Weights of a small image flow-matching model: patch size [2, 2].
Rows from block 2, named by matrix and row number. Rows with one number belong to one neuron. Each number is 50 + 12 x the weight over its row's rms, rounded and kept within 0 to 99. All counts start at 0. After the name is the row's rms in percent of the matrix's.
# fc1: MLP up (model.blocks.2.mlp.fc1.weight, 576x192), inputs 0-191
# fc2: MLP down (model.blocks.2.mlp.fc2.weight, 192x576, transposed), outputs 0-191
fc1.405 104:63 29 59 72 43 67 40 36 54 52 49 56 46 35 55 57 61 47 51 55 47 71 75 38 51 67 54 59 40 68 44 54 30 58 32 52 48 45 44 31 50 41 65 37 70 76 47 58 37 62 67 53 41 51 56 62 53 43 48 32 49 41 62 58 43 52 35 57 52 47 57 50 59 61 55 60 36 26 52 70 39 52 59 65 49 58 25 49 51 76 51 44 48 38 48 67 40 37 42 46 73 58 24 38 54 70 48 65 30 46 54 49 56 58 45 51 58 54 56 48 23 56 36 53 59 49 34 69 52 42 26 67 45 48 41 48 57 52 61 51 49 34 38 69 53 45 32 31 41 45 50 48 63 50 27 56 71 42 55 47 76 53 05 31 52 61 55 57 60 31 43 52 62 51 52 60 66 49 59 53 35 46 61 52 53 32 38 48 39 45 29 47
fc1.406 078:53 49 46 48 51 50 51 58 56 48 58 27 38 43 43 62 51 24 52 57 64 35 58 70 58 47 50 47 57 50 62 48 64 64 40 55 53 62 45 43 51 74 41 50 52 43 53 51 48 43 33 42 39 59 55 38 46 50 44 53 58 22 34 48 58 33 22 47 43 52 43 49 63 71 70 35 56 55 70 68 40 54 29 56 37 45 42 57 50 43 35 43 60 54 47 52 46 75 58 72 36 59 46 33 64 48 57 52 63 54 30 51 63 51 36 48 51 41 62 24 70 38 31 35 59 53 36 39 49 80 55 66 57 55 45 47 39 62 61 52 54 55 66 53 99 47 54 62 36 26 54 62 51 56 58 42 46 66 50 30 44 55 17 35 64 59 42 55 58 42 37 71 46 56 45 48 30 52 54 45 45 51 45 24 38 40 37 47 68 44 46 49
fc1.407 105:61 40 48 51 48 91 57 52 56 43 51 39 39 48 59 48 41 43 55 47 83 25 45 22 51 48 61 45 40 71 56 64 44 44 62 56 66 55 62 57 44 66 50 44 51 43 46 49 47 53 38 43 48 49 49 48 44 57 51 61 63 46 50 59 56 66 33 44 42 38 23 49 43 52 58 55 41 58 42 42 50 61 27 46 64 52 52 55 51 51 14 40 49 48 72 34 49 46 25 82 55 47 60 43 55 64 51 50 44 50 32 52 45 53 42 45 58 75 64 57 71 52 33 46 50 60 55 28 73 68 46 56 66 49 56 43 41 55 52 51 49 50 18 36 27 41 34 55 45 53 50 49 46 52 42 34 43 74 47 54 29 13 43 50 75 39 52 52 62 53 43 59 28 37 61 54 45 61 54 48 50 48 56 39 50 38 78 37 65 56 52 53
fc1.408 080:45 63 53 50 35 44 49 40 40 52 45 78 44 41 36 46 68 65 55 45 47 52 46 70 66 54 50 54 62 66 34 69 44 55 41 70 65 33 55 58 51 53 57 44 43 46 54 61 70 35 53 41 54 52 57 61 54 72 49 27 29 39 39 65 37 59 43 54 45 52 45 41 68 46 28 77 60 44 85 60 58 34 54 35 45 46 31 73 61 56 52 54 56 34 28 66 47 51 40 48 49 36 50 48 47 41 66 24 33 45 58 47 45 39 43 27 49 48 66 50 64 35 70 40 62 36 46 47 32 44 50 44 71 36 66 44 44 35 38 50 48 53 58 66 52 35 41 35 53 65 62 66 52 35 53 22 57 62 58 39 57 51 58 63 38 30 56 42 55 47 54 54 50 49 72 54 40 40 60 50 37 45 74 42 61 74 22 48 47 33 51 51
fc1.409 087:58 71 48 39 42 58 73 47 42 51 44 60 64 55 41 63 55 46 58 33 69 73 53 46 40 62 59 46 42 57 59 62 53 60 61 46 57 51 34 55 31 68 50 32 55 73 52 61 60 39 53 61 43 68 35 56 52 64 36 48 57 39 38 40 53 56 62 56 59 40 34 40 50 43 43 53 51 36 39 73 38 64 59 56 54 53 60 57 57 72 61 56 62 36 60 52 61 59 61 70 46 57 40 59 42 54 57 45 37 74 39 49 86 50 66 55 54 68 63 36 48 47 46 49 75 23 55 50 50 65 41 80 56 42 50 79 58 56 63 53 30 46 57 48 47 38 54 72 61 66 56 41 67 28 57 40 71 61 68 55 63 79 36 59 42 41 51 55 53 79 38 50 62 65 70 46 49 44 59 73 37 51 63 53 46 51 50 56 45 61 45 41
fc1.410 085:52 29 50 48 48 43 55 47 52 39 49 47 64 55 47 63 47 30 58 32 83 65 62 74 36 49 41 45 56 56 48 37 45 39 46 50 51 43 52 51 53 79 47 36 54 28 39 52 40 45 54 52 39 45 44 52 53 50 32 55 48 55 13 36 43 59 58 53 53 39 57 57 27 61 48 42 49 47 48 51 63 45 67 84 54 36 50 61 48 40 58 35 47 34 54 33 40 32 66 45 43 46 53 57 40 27 49 54 60 36 50 43 44 59 44 40 64 55 33 38 25 36 72 25 36 68 61 49 48 42 35 31 30 33 48 46 53 57 60 50 51 43 50 54 43 43 35 55 38 42 67 46 50 70 64 67 52 53 35 35 57 64 46 43 73 42 48 55 36 38 60 17 43 77 20 56 50 34 58 68 54 42 39 36 43 46 50 44 74 56 52 47
fc1.411 145:41 34 36 46 50 27 41 40 64 53 64 47 66 50 37 70 51 36 57 43 50 40 52 73 45 52 40 69 76 34 61 59 36 45 70 54 83 62 48 33 47 73 35 55 81 70 44 51 40 35 62 40 48 53 37 71 51 62 46 44 60 41 53 51 63 55 54 42 45 33 35 46 59 35 53 43 57 52 53 61 51 48 14 49 78 51 29 49 54 45 65 50 54 40 39 52 43 44 53 60 43 50 38 35 56 51 56 65 60 54 42 45 56 54 50 51 61 55 43 33 27 43 52 43 42 68 49 42 49 44 43 44 38 55 52 54 31 40 56 48 50 34 35 45 17 34 77 47 31 57 52 37 60 73 31 42 56 71 56 51 18 48 48 31 49 61 41 57 48 51 47 38 18 37 54 45 45 56 50 34 48 62 58 55 45 47 50 61 51 57 53 63
fc1.412 078:59 46 60 50 42 31 39 51 54 60 41 58 48 49 56 65 35 49 53 42 55 37 37 48 52 43 57 38 44 40 77 54 36 47 60 46 51 51 44 54 45 75 35 47 51 41 55 45 51 48 72 51 62 50 37 57 54 66 41 47 41 53 34 74 49 48 44 56 33 46 61 49 47 37 71 38 51 68 36 42 35 25 48 74 54 68 45 66 43 46 50 51 52 37 45 68 28 48 64 56 49 49 54 41 44 45 14 67 67 51 45 51 60 50 70 55 58 34 50 59 58 67 34 59 37 44 47 34 50 31 26 42 45 53 58 44 57 35 50 44 37 64 66 33 31 72 46 44 40 65 45 31 39 42 49 52 47 69 80 62 53 65 54 46 44 53 58 44 61 56 58 40 53 37 58 42 60 72 37 48 71 33 67 60 26 77 35 67 77 77 59 46
fc1.413 102:36 53 51 41 41 58 62 61 52 55 55 59 56 44 59 44 45 51 88 45 51 35 55 63 45 33 35 71 41 74 48 54 49 55 19 55 45 29 39 51 55 62 70 58 51 66 58 36 44 46 48 55 25 51 55 45 45 57 48 49 58 48 42 51 46 60 48 51 75 66 33 56 43 55 31 75 52 49 19 69 68 61 44 62 44 39 41 59 63 53 54 91 63 43 56 40 46 53 41 41 40 59 59 39 43 57 53 13 41 68 64 37 52 49 69 47 70 38 47 37 57 36 46 36 57 48 64 40 53 56 61 53 52 38 46 58 56 51 39 50 33 45 73 37 36 53 57 68 54 68 48 58 63 41 57 64 46 34 59 67 57 57 50 42 59 48 63 57 36 67 45 20 54 53 43 41 50 45 52 43 78 57 52 33 68 51 45 59 42 46 49 68
fc1.414 105:56 22 61 38 54 50 47 52 63 49 59 70 48 52 48 42 44 52 52 51 26 32 48 61 55 41 31 26 66 63 44 36 50 55 50 57 59 41 57 67 53 41 49 42 45 48 58 42 48 51 71 55 60 46 38 35 57 22 49 63 47 64 52 49 43 56 56 49 51 49 37 51 32 39 37 41 73 55 45 52 55 40 36 65 55 51 39 43 37 51 40 29 65 59 45 70 34 38 56 40 53 62 62 29 50 43 45 34 54 65 56 51 54 34 82 47 51 38 51 52 63 55 54 47 37 51 36 36 56 76 30 38 38 71 50 24 59 32 56 52 43 38 41 69 66 65 46 30 74 39 35 55 39 63 54 60 40 66 37 74 42 35 42 66 52 51 71 63 43 28 36 53 48 31 49 66 57 34 50 25 40 44 49 41 50 68 57 61 37 67 71 44
fc1.415 090:27 62 59 53 47 58 59 78 39 55 75 58 48 49 59 39 47 66 56 26 56 52 61 56 49 44 46 48 28 46 76 56 47 67 50 55 61 37 71 48 61 46 47 40 37 26 68 61 51 40 58 44 36 39 73 56 42 38 57 61 55 46 28 43 50 35 46 30 55 50 54 56 34 73 28 45 55 49 54 35 51 32 37 39 45 37 37 34 38 37 44 51 61 48 42 27 45 54 50 38 56 49 65 43 13 50 51 30 49 56 36 43 56 56 50 48 37 37 43 61 37 28 38 45 68 54 30 54 48 42 36 55 67 25 65 71 43 68 38 51 40 48 51 48 44 50 39 36 64 39 47 65 34 68 46 52 41 52 65 43 51 37 45 70 38 47 41 73 55 42 49 63 57 39 44 39 33 38 68 48 41 44 60 46 58 67 70 37 40 69 56 55
fc1.416 064:50 44 38 53 39 64 32 61 60 50 41 44 59 49 44 39 56 54 24 57 69 58 83 54 41 41 37 45 61 43 43 38 42 51 55 37 40 53 43 63 61 85 56 53 53 30 54 43 38 37 44 49 57 39 47 47 49 55 73 33 54 34 42 58 40 45 40 42 22 45 43 59 71 36 54 75 64 38 66 64 37 55 66 66 54 48 49 43 33 61 47 71 58 84 44 39 49 50 49 53 37 35 40 73 67 59 36 43 37 39 67 52 63 63 46 51 51 12 34 54 52 62 52 27 51 72 55 60 43 49 51 65 52 36 69 35 65 36 54 51 59 42 54 45 52 38 34 44 67 33 35 57 51 57 61 47 74 41 46 34 48 57 47 56 39 46 31 39 55 56 51 72 50 50 50 53 53 59 49 62 39 58 55 54 62 51 60 33 74 36 54 52
fc1.417 100:47 51 32 52 39 56 47 61 66 47 59 57 44 44 50 60 48 65 48 29 48 65 46 70 40 45 45 55 39 63 54 29 99 46 74 48 61 37 45 52 54 52 51 60 46 58 47 45 61 51 61 47 34 73 61 56 53 60 37 49 41 63 62 33 52 70 45 48 45 64 45 62 42 52 53 34 78 42 53 49 43 53 47 33 57 62 40 72 35 32 61 49 51 38 58 64 59 37 63 64 39 41 54 34 52 49 33 40 17 55 47 40 61 43 45 25 56 64 62 52 58 59 56 51 72 07 52 46 42 39 54 48 67 33 64 57 47 46 55 51 47 65 47 49 44 54 41 54 42 45 62 17 53 30 54 46 58 47 78 61 51 42 52 40 68 50 63 45 32 57 42 41 47 59 54 58 33 27 38 43 57 49 42 36 43 53 49 40 28 43 45 52
fc1.418 147:38 53 65 57 39 51 79 54 50 44 49 86 51 43 56 40 53 67 63 78 48 51 36 48 15 58 56 42 44 63 55 56 57 48 43 49 25 41 60 40 53 61 27 57 59 67 51 50 63 44 42 47 64 43 53 48 52 41 77 56 48 66 17 31 52 60 70 57 52 48 50 44 48 30 50 53 55 42 40 68 68 64 47 62 58 28 48 55 61 60 47 49 54 46 53 67 69 58 55 43 36 78 33 42 63 36 52 46 43 44 56 59 58 50 41 57 63 46 38 50 44 74 35 42 40 40 51 69 60 36 53 47 57 57 55 52 44 22 33 49 37 30 48 53 46 35 50 71 56 63 68 58 55 47 35 64 45 56 44 46 62 37 59 61 45 55 64 46 49 49 68 68 55 66 61 41 65 60 52 46 61 73 38 26 75 54 60 50 42 50 43 43
fc1.419 091:53 28 41 64 48 99 49 55 55 36 49 62 24 41 53 60 42 34 54 46 45 44 47 16 48 51 50 70 67 51 41 42 47 41 45 51 52 48 48 54 43 45 61 37 42 65 39 40 42 39 75 47 48 66 53 56 48 58 40 61 42 52 42 49 55 58 48 43 47 54 44 49 59 48 24 39 47 43 38 35 38 44 51 58 50 51 49 51 57 62 61 51 49 68 81 47 45 44 17 55 48 61 56 50 48 62 45 65 46 56 47 42 46 49 54 80 51 49 43 73 61 54 45 60 46 55 54 44 58 60 55 43 37 52 44 42 63 43 51 49 43 53 39 31 16 37 26 52 47 51 47 42 68 53 52 39 48 38 44 59 69 17 60 36 71 48 46 45 58 72 35 45 64 56 43 68 57 41 57 45 54 60 46 36 66 46 92 62 42 41 56 58
fc1.420 093:60 52 61 46 49 45 21 70 50 47 43 49 16 43 47 46 52 55 32 36 58 60 55 53 73 71 43 55 41 50 42 60 61 57 59 25 45 25 47 45 55 43 58 56 62 33 74 40 59 38 58 51 35 35 33 67 51 28 45 43 60 42 57 53 60 58 43 46 67 49 29 31 50 39 64 38 53 32 58 48 59 41 46 48 47 65 61 52 43 73 40 48 51 58 54 08 52 50 46 33 56 71 34 47 39 38 51 16 49 41 70 67 50 35 70 39 39 46 54 40 55 42 68 47 37 45 58 52 44 63 55 70 53 45 57 64 39 64 61 51 69 30 48 70 40 54 39 50 47 51 68 38 30 47 43 58 37 40 66 49 62 61 53 54 60 70 47 44 58 37 48 43 58 50 51 61 30 52 48 39 61 49 60 44 23 51 37 47 45 72 59 46
fc1.421 117:49 60 41 57 65 52 57 61 37 44 48 58 47 45 43 46 63 46 47 40 20 67 33 63 43 60 45 44 91 48 49 40 41 52 49 57 50 37 55 50 51 38 45 37 45 53 51 43 46 31 73 60 52 65 48 46 51 62 45 43 40 45 57 69 61 52 57 57 40 49 71 51 69 37 06 62 40 42 50 65 53 54 44 41 32 38 25 55 77 53 62 51 42 54 28 49 49 46 55 43 57 57 41 48 50 50 65 48 72 51 39 46 41 40 63 36 51 44 46 85 60 55 41 38 54 57 57 44 38 44 43 37 46 52 40 53 28 68 27 51 39 59 73 64 47 55 06 52 32 40 44 55 50 55 58 39 53 49 53 42 68 91 48 53 54 60 41 55 54 50 44 57 53 55 53 58 42 38 38 37 45 55 45 43 54 63 46 71 25 35 44 43
fc1.423 096:71 57 25 50 12 49 52 79 59 50 52 68 47 64 45 54 56 45 67 64 51 54 44 42 49 48 52 67 55 42 35 49 43 56 81 45 59 43 51 59 47 61 44 41 55 62 50 41 48 54 52 57 42 77 40 61 50 26 42 49 45 57 49 65 69 53 48 70 45 84 42 33 41 50 47 44 54 44 52 58 50 48 67 49 48 58 59 68 47 56 42 54 52 47 54 43 64 32 51 42 56 63 67 66 56 46 46 16 40 54 65 48 33 61 34 33 36 66 62 48 57 61 58 55 51 10 54 53 54 33 55 64 45 44 42 45 52 55 48 44 67 63 41 39 47 45 62 46 39 52 25 49 47 73 59 48 56 52 85 60 41 65 49 72 54 70 54 41 52 45 24 41 55 57 66 40 42 51 59 32 54 47 62 63 60 47 61 60 59 52 33 30
fc2.405 118:39 43 66 51 12 48 41 59 45 44 54 70 62 45 69 35 56 65 34 51 44 49 40 22 58 48 60 65 57 58 23 64 52 52 56 47 50 48 53 50 65 71 48 38 41 27 55 66 39 52 39 22 41 51 38 38 54 54 68 30 31 65 55 58 62 56 33 48 57 52 47 50 51 30 42 51 55 58 32 49 32 55 35 50 41 45 55 64 57 76 61 55 47 63 52 68 38 52 54 58 61 44 48 67 50 62 29 63 55 41 47 50 26 65 51 12 50 45 42 50 28 63 71 53 49 55 57 36 38 39 66 36 73 51 52 65 39 37 50 50 41 33 80 69 61 50 55 38 42 48 53 58 48 36 54 48 55 50 63 71 46 57 64 40 43 59 62 60 58 43 38 61 50 63 41 46 64 66 52 47 59 52 51 62 57 56 58 50 47 56 21 46
fc2.406 076:41 25 44 49 44 60 65 52 44 26 40 49 49 47 50 66 47 19 63 67 51 42 52 45 29 35 59 42 48 69 53 48 44 43 36 54 55 75 56 40 52 38 60 55 53 56 32 41 61 44 57 48 40 54 48 48 60 49 29 38 68 22 29 41 43 49 45 43 30 42 49 45 51 40 57 43 56 45 41 42 63 44 49 63 41 18 47 44 48 39 68 54 55 77 47 36 45 38 50 47 39 52 36 54 45 44 40 51 52 47 39 60 55 36 33 55 52 34 55 25 66 58 62 68 52 52 57 41 50 63 67 58 40 49 57 56 34 55 06 45 43 45 45 47 62 66 61 40 36 34 55 58 48 48 40 39 49 51 48 27 39 56 33 58 47 38 61 66 63 54 51 45 49 49 86 59 49 57 51 45 46 69 52 49 32 46 01 60 42 54 62 45
fc2.407 118:53 37 56 53 54 86 59 50 30 12 48 45 45 50 52 64 46 34 54 48 00 35 69 50 49 38 52 63 43 58 52 58 53 56 55 56 44 49 50 45 58 35 47 66 55 68 37 55 62 45 49 43 59 54 54 54 45 48 42 56 39 41 38 50 47 48 60 56 44 48 49 46 44 40 43 08 49 50 48 43 50 38 47 54 54 40 45 50 50 57 45 57 50 57 60 49 49 49 00 77 60 41 45 52 53 49 54 48 53 45 38 37 53 52 61 62 47 64 36 42 56 49 42 51 34 52 54 41 40 62 61 55 49 48 59 47 43 52 93 40 49 35 63 51 77 58 43 49 49 48 57 40 50 51 42 41 71 49 40 54 51 71 58 49 47 50 69 49 56 48 43 51 55 63 54 63 54 49 53 42 67 40 46 62 57 45 60 52 58 52 51 49
fc2.408 078:35 41 44 48 54 40 60 32 60 53 48 55 60 53 42 64 62 43 48 65 38 50 55 29 36 36 58 47 81 59 64 57 50 60 62 71 34 41 48 64 53 67 60 38 61 63 33 54 78 57 45 48 48 43 29 59 61 45 46 44 21 48 54 49 53 49 56 60 59 58 40 52 70 41 34 44 59 45 42 41 64 33 62 25 51 76 44 22 46 54 53 43 46 52 28 49 66 49 77 67 50 23 42 71 77 37 59 64 40 38 59 35 39 58 53 60 51 46 50 50 25 62 43 55 44 49 76 47 60 60 73 64 51 39 45 42 55 36 38 53 69 40 24 60 54 39 61 55 44 55 55 33 46 50 36 39 65 51 30 37 52 36 32 49 68 52 56 66 36 58 51 50 48 47 54 66 44 41 61 57 38 42 42 52 27 35 42 47 40 51 53 46
fc2.409 079:46 38 57 29 45 51 44 65 50 30 59 51 61 55 44 31 50 29 45 55 50 54 52 69 46 60 34 48 51 52 42 68 54 55 56 45 44 53 54 34 94 33 54 37 64 34 53 32 47 62 38 56 63 56 28 41 47 38 39 64 67 34 49 56 45 49 47 48 61 61 51 56 25 63 40 61 49 57 61 29 61 49 33 41 56 49 48 62 53 60 46 69 60 44 46 53 39 44 44 45 46 49 47 56 47 43 49 57 39 56 24 68 65 56 44 59 38 60 37 25 47 45 54 68 80 38 44 47 39 78 39 56 32 45 59 71 47 52 51 74 57 44 55 61 64 59 39 34 48 61 59 27 51 58 37 43 70 50 29 55 41 28 32 37 48 57 52 47 57 29 66 60 48 52 41 48 52 46 45 20 33 58 34 39 54 43 29 55 25 38 37 54
fc2.410 094:57 48 42 58 58 41 52 55 99 53 42 44 51 47 54 48 57 41 52 79 49 56 38 45 70 48 49 23 51 38 57 42 51 52 36 45 58 53 48 61 42 31 40 54 57 37 66 40 34 38 45 57 52 50 34 33 12 58 60 50 62 57 30 34 72 54 70 50 45 43 39 49 31 49 47 93 39 47 57 58 31 51 54 46 52 68 31 65 67 55 71 41 50 75 31 50 49 62 49 38 13 47 57 55 46 39 34 56 58 49 48 46 45 48 52 67 43 48 46 41 38 43 65 61 51 57 36 44 40 57 43 52 49 47 41 62 59 58 66 45 55 58 63 40 59 46 64 36 33 46 45 53 52 42 45 68 43 48 57 42 51 59 59 49 48 46 50 47 57 48 41 67 51 58 62 51 51 54 46 41 53 46 52 59 49 58 33 51 38 53 63 47
fc2.411 181:73 50 48 45 66 51 49 48 46 48 62 49 55 52 40 44 53 44 46 39 51 43 56 42 47 41 33 68 32 42 59 41 53 42 42 47 56 42 46 42 66 91 46 54 80 63 36 34 51 25 60 68 60 53 53 57 32 60 31 54 28 59 52 56 31 55 46 56 58 16 44 49 70 57 43 67 64 48 58 61 56 55 75 45 49 52 56 37 67 29 38 50 56 55 52 74 67 51 55 52 27 53 40 49 57 61 36 51 48 82 46 50 45 55 49 62 55 51 28 45 58 13 58 34 68 36 42 57 36 57 50 44 61 50 47 45 55 72 53 43 52 47 50 51 11 23 71 46 58 58 45 52 51 69 29 50 54 50 52 49 60 47 45 52 45 57 50 68 64 60 45 36 37 55 52 58 54 34 46 52 53 49 48 43 38 58 30 50 70 58 31 56
fc2.412 077:37 62 63 73 58 46 48 18 59 44 44 42 35 39 64 25 42 31 42 42 61 56 65 39 66 60 39 33 29 58 46 56 56 65 52 57 54 60 45 50 55 55 51 47 43 53 44 86 67 58 45 44 55 51 55 18 60 55 49 51 39 36 56 50 33 70 76 69 54 60 32 49 36 53 31 49 56 43 54 45 63 26 39 44 34 59 56 43 37 51 49 52 37 60 44 60 63 60 53 61 50 35 63 39 73 28 33 29 62 45 60 51 55 35 59 61 33 43 53 51 43 46 69 51 51 49 67 44 38 21 37 59 62 56 57 45 55 59 55 38 40 48 38 54 73 51 53 58 44 75 29 47 43 55 59 56 66 56 29 53 35 63 31 47 52 45 48 44 40 41 62 68 68 29 31 49 28 40 55 62 45 39 52 46 45 58 52 52 49 64 58 46
fc2.413 116:43 45 68 45 53 57 44 65 69 48 63 51 64 47 28 43 44 61 49 19 51 49 48 45 31 57 54 49 66 24 43 69 55 44 21 60 48 42 50 34 51 44 51 52 57 36 38 71 36 43 41 50 69 56 71 67 45 48 50 73 57 67 47 51 42 58 58 36 69 28 53 46 39 61 43 43 51 42 67 35 56 50 70 30 53 55 44 43 68 63 63 70 42 53 51 60 66 63 44 33 52 53 50 44 46 67 80 73 49 64 38 37 31 57 59 60 50 57 63 38 62 37 59 50 43 48 63 55 63 36 63 50 20 45 51 57 47 50 44 41 40 61 34 48 56 58 38 59 55 52 38 52 47 51 48 64 42 46 13 39 56 68 40 51 32 46 53 48 45 55 24 74 56 45 52 57 69 42 53 33 36 43 49 46 41 30 56 54 47 69 74 49
fc2.414 107:61 71 63 59 65 49 48 60 52 46 27 61 62 51 66 61 48 57 28 52 41 62 44 58 50 68 58 34 54 64 60 55 56 57 40 62 47 59 39 45 42 51 38 71 55 70 42 68 28 62 57 50 59 58 66 25 61 64 44 42 51 58 60 74 55 39 65 46 46 31 34 41 44 53 47 59 54 42 53 28 53 63 32 31 51 42 34 24 47 62 53 56 74 66 69 61 70 65 64 40 45 46 51 63 38 62 49 55 69 24 40 54 37 40 54 46 56 43 50 46 50 38 48 52 25 51 43 31 59 62 27 67 43 55 25 50 47 57 42 36 55 37 48 35 41 55 56 51 59 56 47 70 49 56 60 54 53 55 68 67 41 55 28 55 46 49 52 46 52 65 49 47 37 44 38 56 63 45 56 38 34 41 68 33 59 63 53 62 31 27 86 54
fc2.415 098:48 29 41 53 69 42 44 43 52 67 41 34 60 47 46 63 50 44 65 72 55 69 45 59 57 71 51 56 31 65 68 50 55 46 54 51 62 66 47 46 36 43 50 69 44 64 68 55 74 35 64 33 20 37 44 47 55 48 63 41 71 42 57 42 56 59 55 48 54 51 62 52 42 48 49 49 57 48 46 49 63 64 39 42 28 52 40 37 26 63 49 64 36 29 38 31 51 36 43 69 37 49 44 60 64 47 58 59 56 70 30 31 62 38 69 47 38 51 45 59 58 64 20 55 56 63 33 54 57 43 53 80 48 60 62 59 78 51 51 45 61 50 38 66 61 60 35 63 38 67 41 45 53 49 49 47 47 55 49 38 54 42 44 31 32 53 54 50 30 36 34 52 56 41 43 39 30 29 53 44 55 51 49 65 52 66 70 65 24 30 55 48
fc2.416 064:38 81 54 50 43 24 72 43 54 38 53 54 54 48 56 45 65 56 58 71 54 45 45 43 71 50 41 55 67 53 48 54 51 47 54 42 57 63 53 74 29 17 40 49 37 42 58 54 56 71 51 48 41 50 66 52 33 30 53 53 54 52 42 43 62 46 51 46 32 35 51 42 70 65 60 60 79 50 45 31 41 49 53 50 49 60 38 51 40 47 77 62 57 72 55 40 55 64 61 64 35 50 56 59 30 64 28 59 43 34 53 56 58 40 51 47 51 19 39 54 56 67 58 86 50 74 42 42 49 52 38 53 43 47 31 56 48 47 61 58 57 57 33 34 29 55 55 70 64 63 32 72 48 62 33 41 56 43 58 48 61 36 40 50 61 72 69 71 66 42 40 28 49 51 61 42 48 38 50 58 60 72 49 51 53 54 55 56 49 48 45 51
fc2.417 083:55 45 53 49 44 65 48 36 29 54 28 53 44 25 59 41 57 56 56 78 42 30 50 28 51 55 30 29 44 41 46 50 07 58 81 51 44 54 34 52 31 45 57 62 48 44 42 48 52 37 53 47 53 42 62 53 58 33 50 50 47 47 78 56 57 55 44 50 57 35 65 50 41 51 43 53 51 52 49 66 58 54 33 25 41 38 48 38 61 47 63 61 43 45 46 83 41 56 58 45 40 58 54 42 21 58 44 56 17 30 56 58 52 47 35 91 39 57 62 56 43 51 35 51 69 17 58 43 56 31 44 60 63 47 39 46 48 30 44 32 66 42 61 50 52 46 56 50 52 45 60 26 53 57 45 50 52 54 41 35 43 52 55 45 57 44 47 50 67 35 58 54 69 52 45 56 41 28 48 57 49 46 51 50 60 46 51 29 53 48 34 45
fc2.418 138:37 59 52 42 67 38 51 50 46 42 54 19 43 68 61 52 56 55 50 41 48 67 52 49 59 44 40 45 42 33 49 57 46 41 38 52 40 41 43 48 50 39 53 62 44 45 48 47 73 77 61 47 52 82 42 44 45 52 61 32 34 50 09 68 59 29 46 71 72 55 46 49 54 76 54 60 40 48 48 62 35 37 34 57 60 53 42 53 54 41 53 49 55 45 56 44 50 47 50 59 44 60 78 63 30 46 49 65 66 40 68 46 59 55 27 57 51 49 69 40 44 19 75 50 34 60 62 74 51 26 33 62 48 56 37 52 52 43 47 50 60 72 53 67 35 52 73 37 52 65 52 51 49 60 47 64 44 50 51 65 55 62 70 53 55 52 48 59 48 44 50 39 36 58 50 19 56 61 44 55 66 55 43 55 40 37 54 20 37 52 33 43
fc2.419 095:34 38 34 60 55 49 49 41 51 32 39 37 63 49 48 56 40 42 44 43 29 40 31 32 49 56 48 33 50 39 40 56 50 48 55 36 59 40 59 51 61 45 41 51 53 57 43 56 50 51 42 59 42 44 49 52 45 51 46 44 32 55 54 52 49 49 60 55 53 53 39 48 34 51 45 36 46 54 82 64 51 55 63 66 43 42 64 62 53 51 48 54 46 53 31 28 53 51 00 43 54 72 47 43 50 50 49 35 48 68 53 51 50 30 48 03 53 55 60 49 56 47 58 46 53 50 27 44 51 42 44 48 53 55 50 52 27 55 99 34 56 52 62 56 76 68 50 47 57 51 41 32 47 45 44 44 71 47 33 53 62 56 49 47 38 63 51 49 41 36 65 32 54 41 61 51 48 48 52 52 43 60 50 51 44 61 58 77 37 52 54 52
fc2.420 091:24 42 27 26 55 35 50 65 42 63 42 44 48 41 36 58 46 60 28 40 44 50 52 65 52 67 57 69 59 56 51 29 64 43 54 34 44 53 47 75 62 63 76 50 51 35 58 60 54 59 33 52 39 65 46 57 51 64 40 77 41 37 53 53 34 63 46 53 32 64 52 51 34 66 46 52 54 18 45 69 46 45 45 50 54 50 55 43 33 42 55 47 49 35 45 36 25 63 43 30 40 41 40 66 66 46 50 55 38 57 52 47 28 51 43 43 36 41 49 75 59 54 56 47 67 86 52 40 45 49 47 64 35 36 43 38 54 29 63 43 55 19 49 55 71 22 52 53 41 77 53 47 54 52 41 56 46 51 46 62 39 60 59 69 35 63 41 57 46 52 66 61 53 49 48 31 44 47 39 46 53 41 38 53 46 53 31 27 44 50 48 46
fc2.421 111:43 60 44 50 53 57 43 47 54 36 44 50 63 49 47 65 45 44 44 44 74 46 48 50 57 44 56 63 51 47 48 68 49 49 53 54 51 49 51 40 56 46 47 44 37 58 46 36 57 41 58 46 41 51 60 49 60 46 51 41 43 50 63 43 42 48 41 43 46 49 44 53 42 54 54 99 42 50 39 56 46 63 32 51 49 99 50 50 52 51 51 43 54 17 00 46 62 49 99 64 47 51 41 62 51 38 48 46 53 65 41 49 51 50 45 36 52 48 43 46 63 57 48 56 48 55 49 53 55 47 54 46 50 53 51 47 50 49 29 40 46 49 44 56 58 43 38 50 43 52 56 58 52 56 52 30 81 50 57 48 56 65 66 51 39 44 55 51 34 52 46 60 46 34 51 52 50 45 52 57 47 57 52 53 55 57 29 59 42 47 59 48
fc2.423 096:51 54 38 51 63 56 42 47 49 58 38 42 49 43 45 41 46 40 66 58 47 55 34 47 53 51 51 61 38 52 62 65 87 52 68 27 52 48 44 60 59 58 69 39 57 47 42 71 57 45 35 52 50 38 61 58 44 48 46 58 52 73 43 63 53 62 41 66 44 18 54 60 34 46 47 56 42 47 35 62 44 55 69 73 63 45 51 43 52 43 36 60 51 29 36 47 41 66 39 49 46 67 50 47 36 73 48 61 54 49 67 44 27 66 51 63 66 63 45 56 42 51 48 51 40 00 32 58 45 33 91 32 56 37 44 50 59 49 47 50 41 56 58 45 58 65 44 62 42 47 37 57 48 37 50 56 48 47 16 43 57 55 59 47 49 41 39 52 64 55 73 42 46 59 46 57 44 45 53 55 42 29 60 51 26 55 56 45 76 50 45 36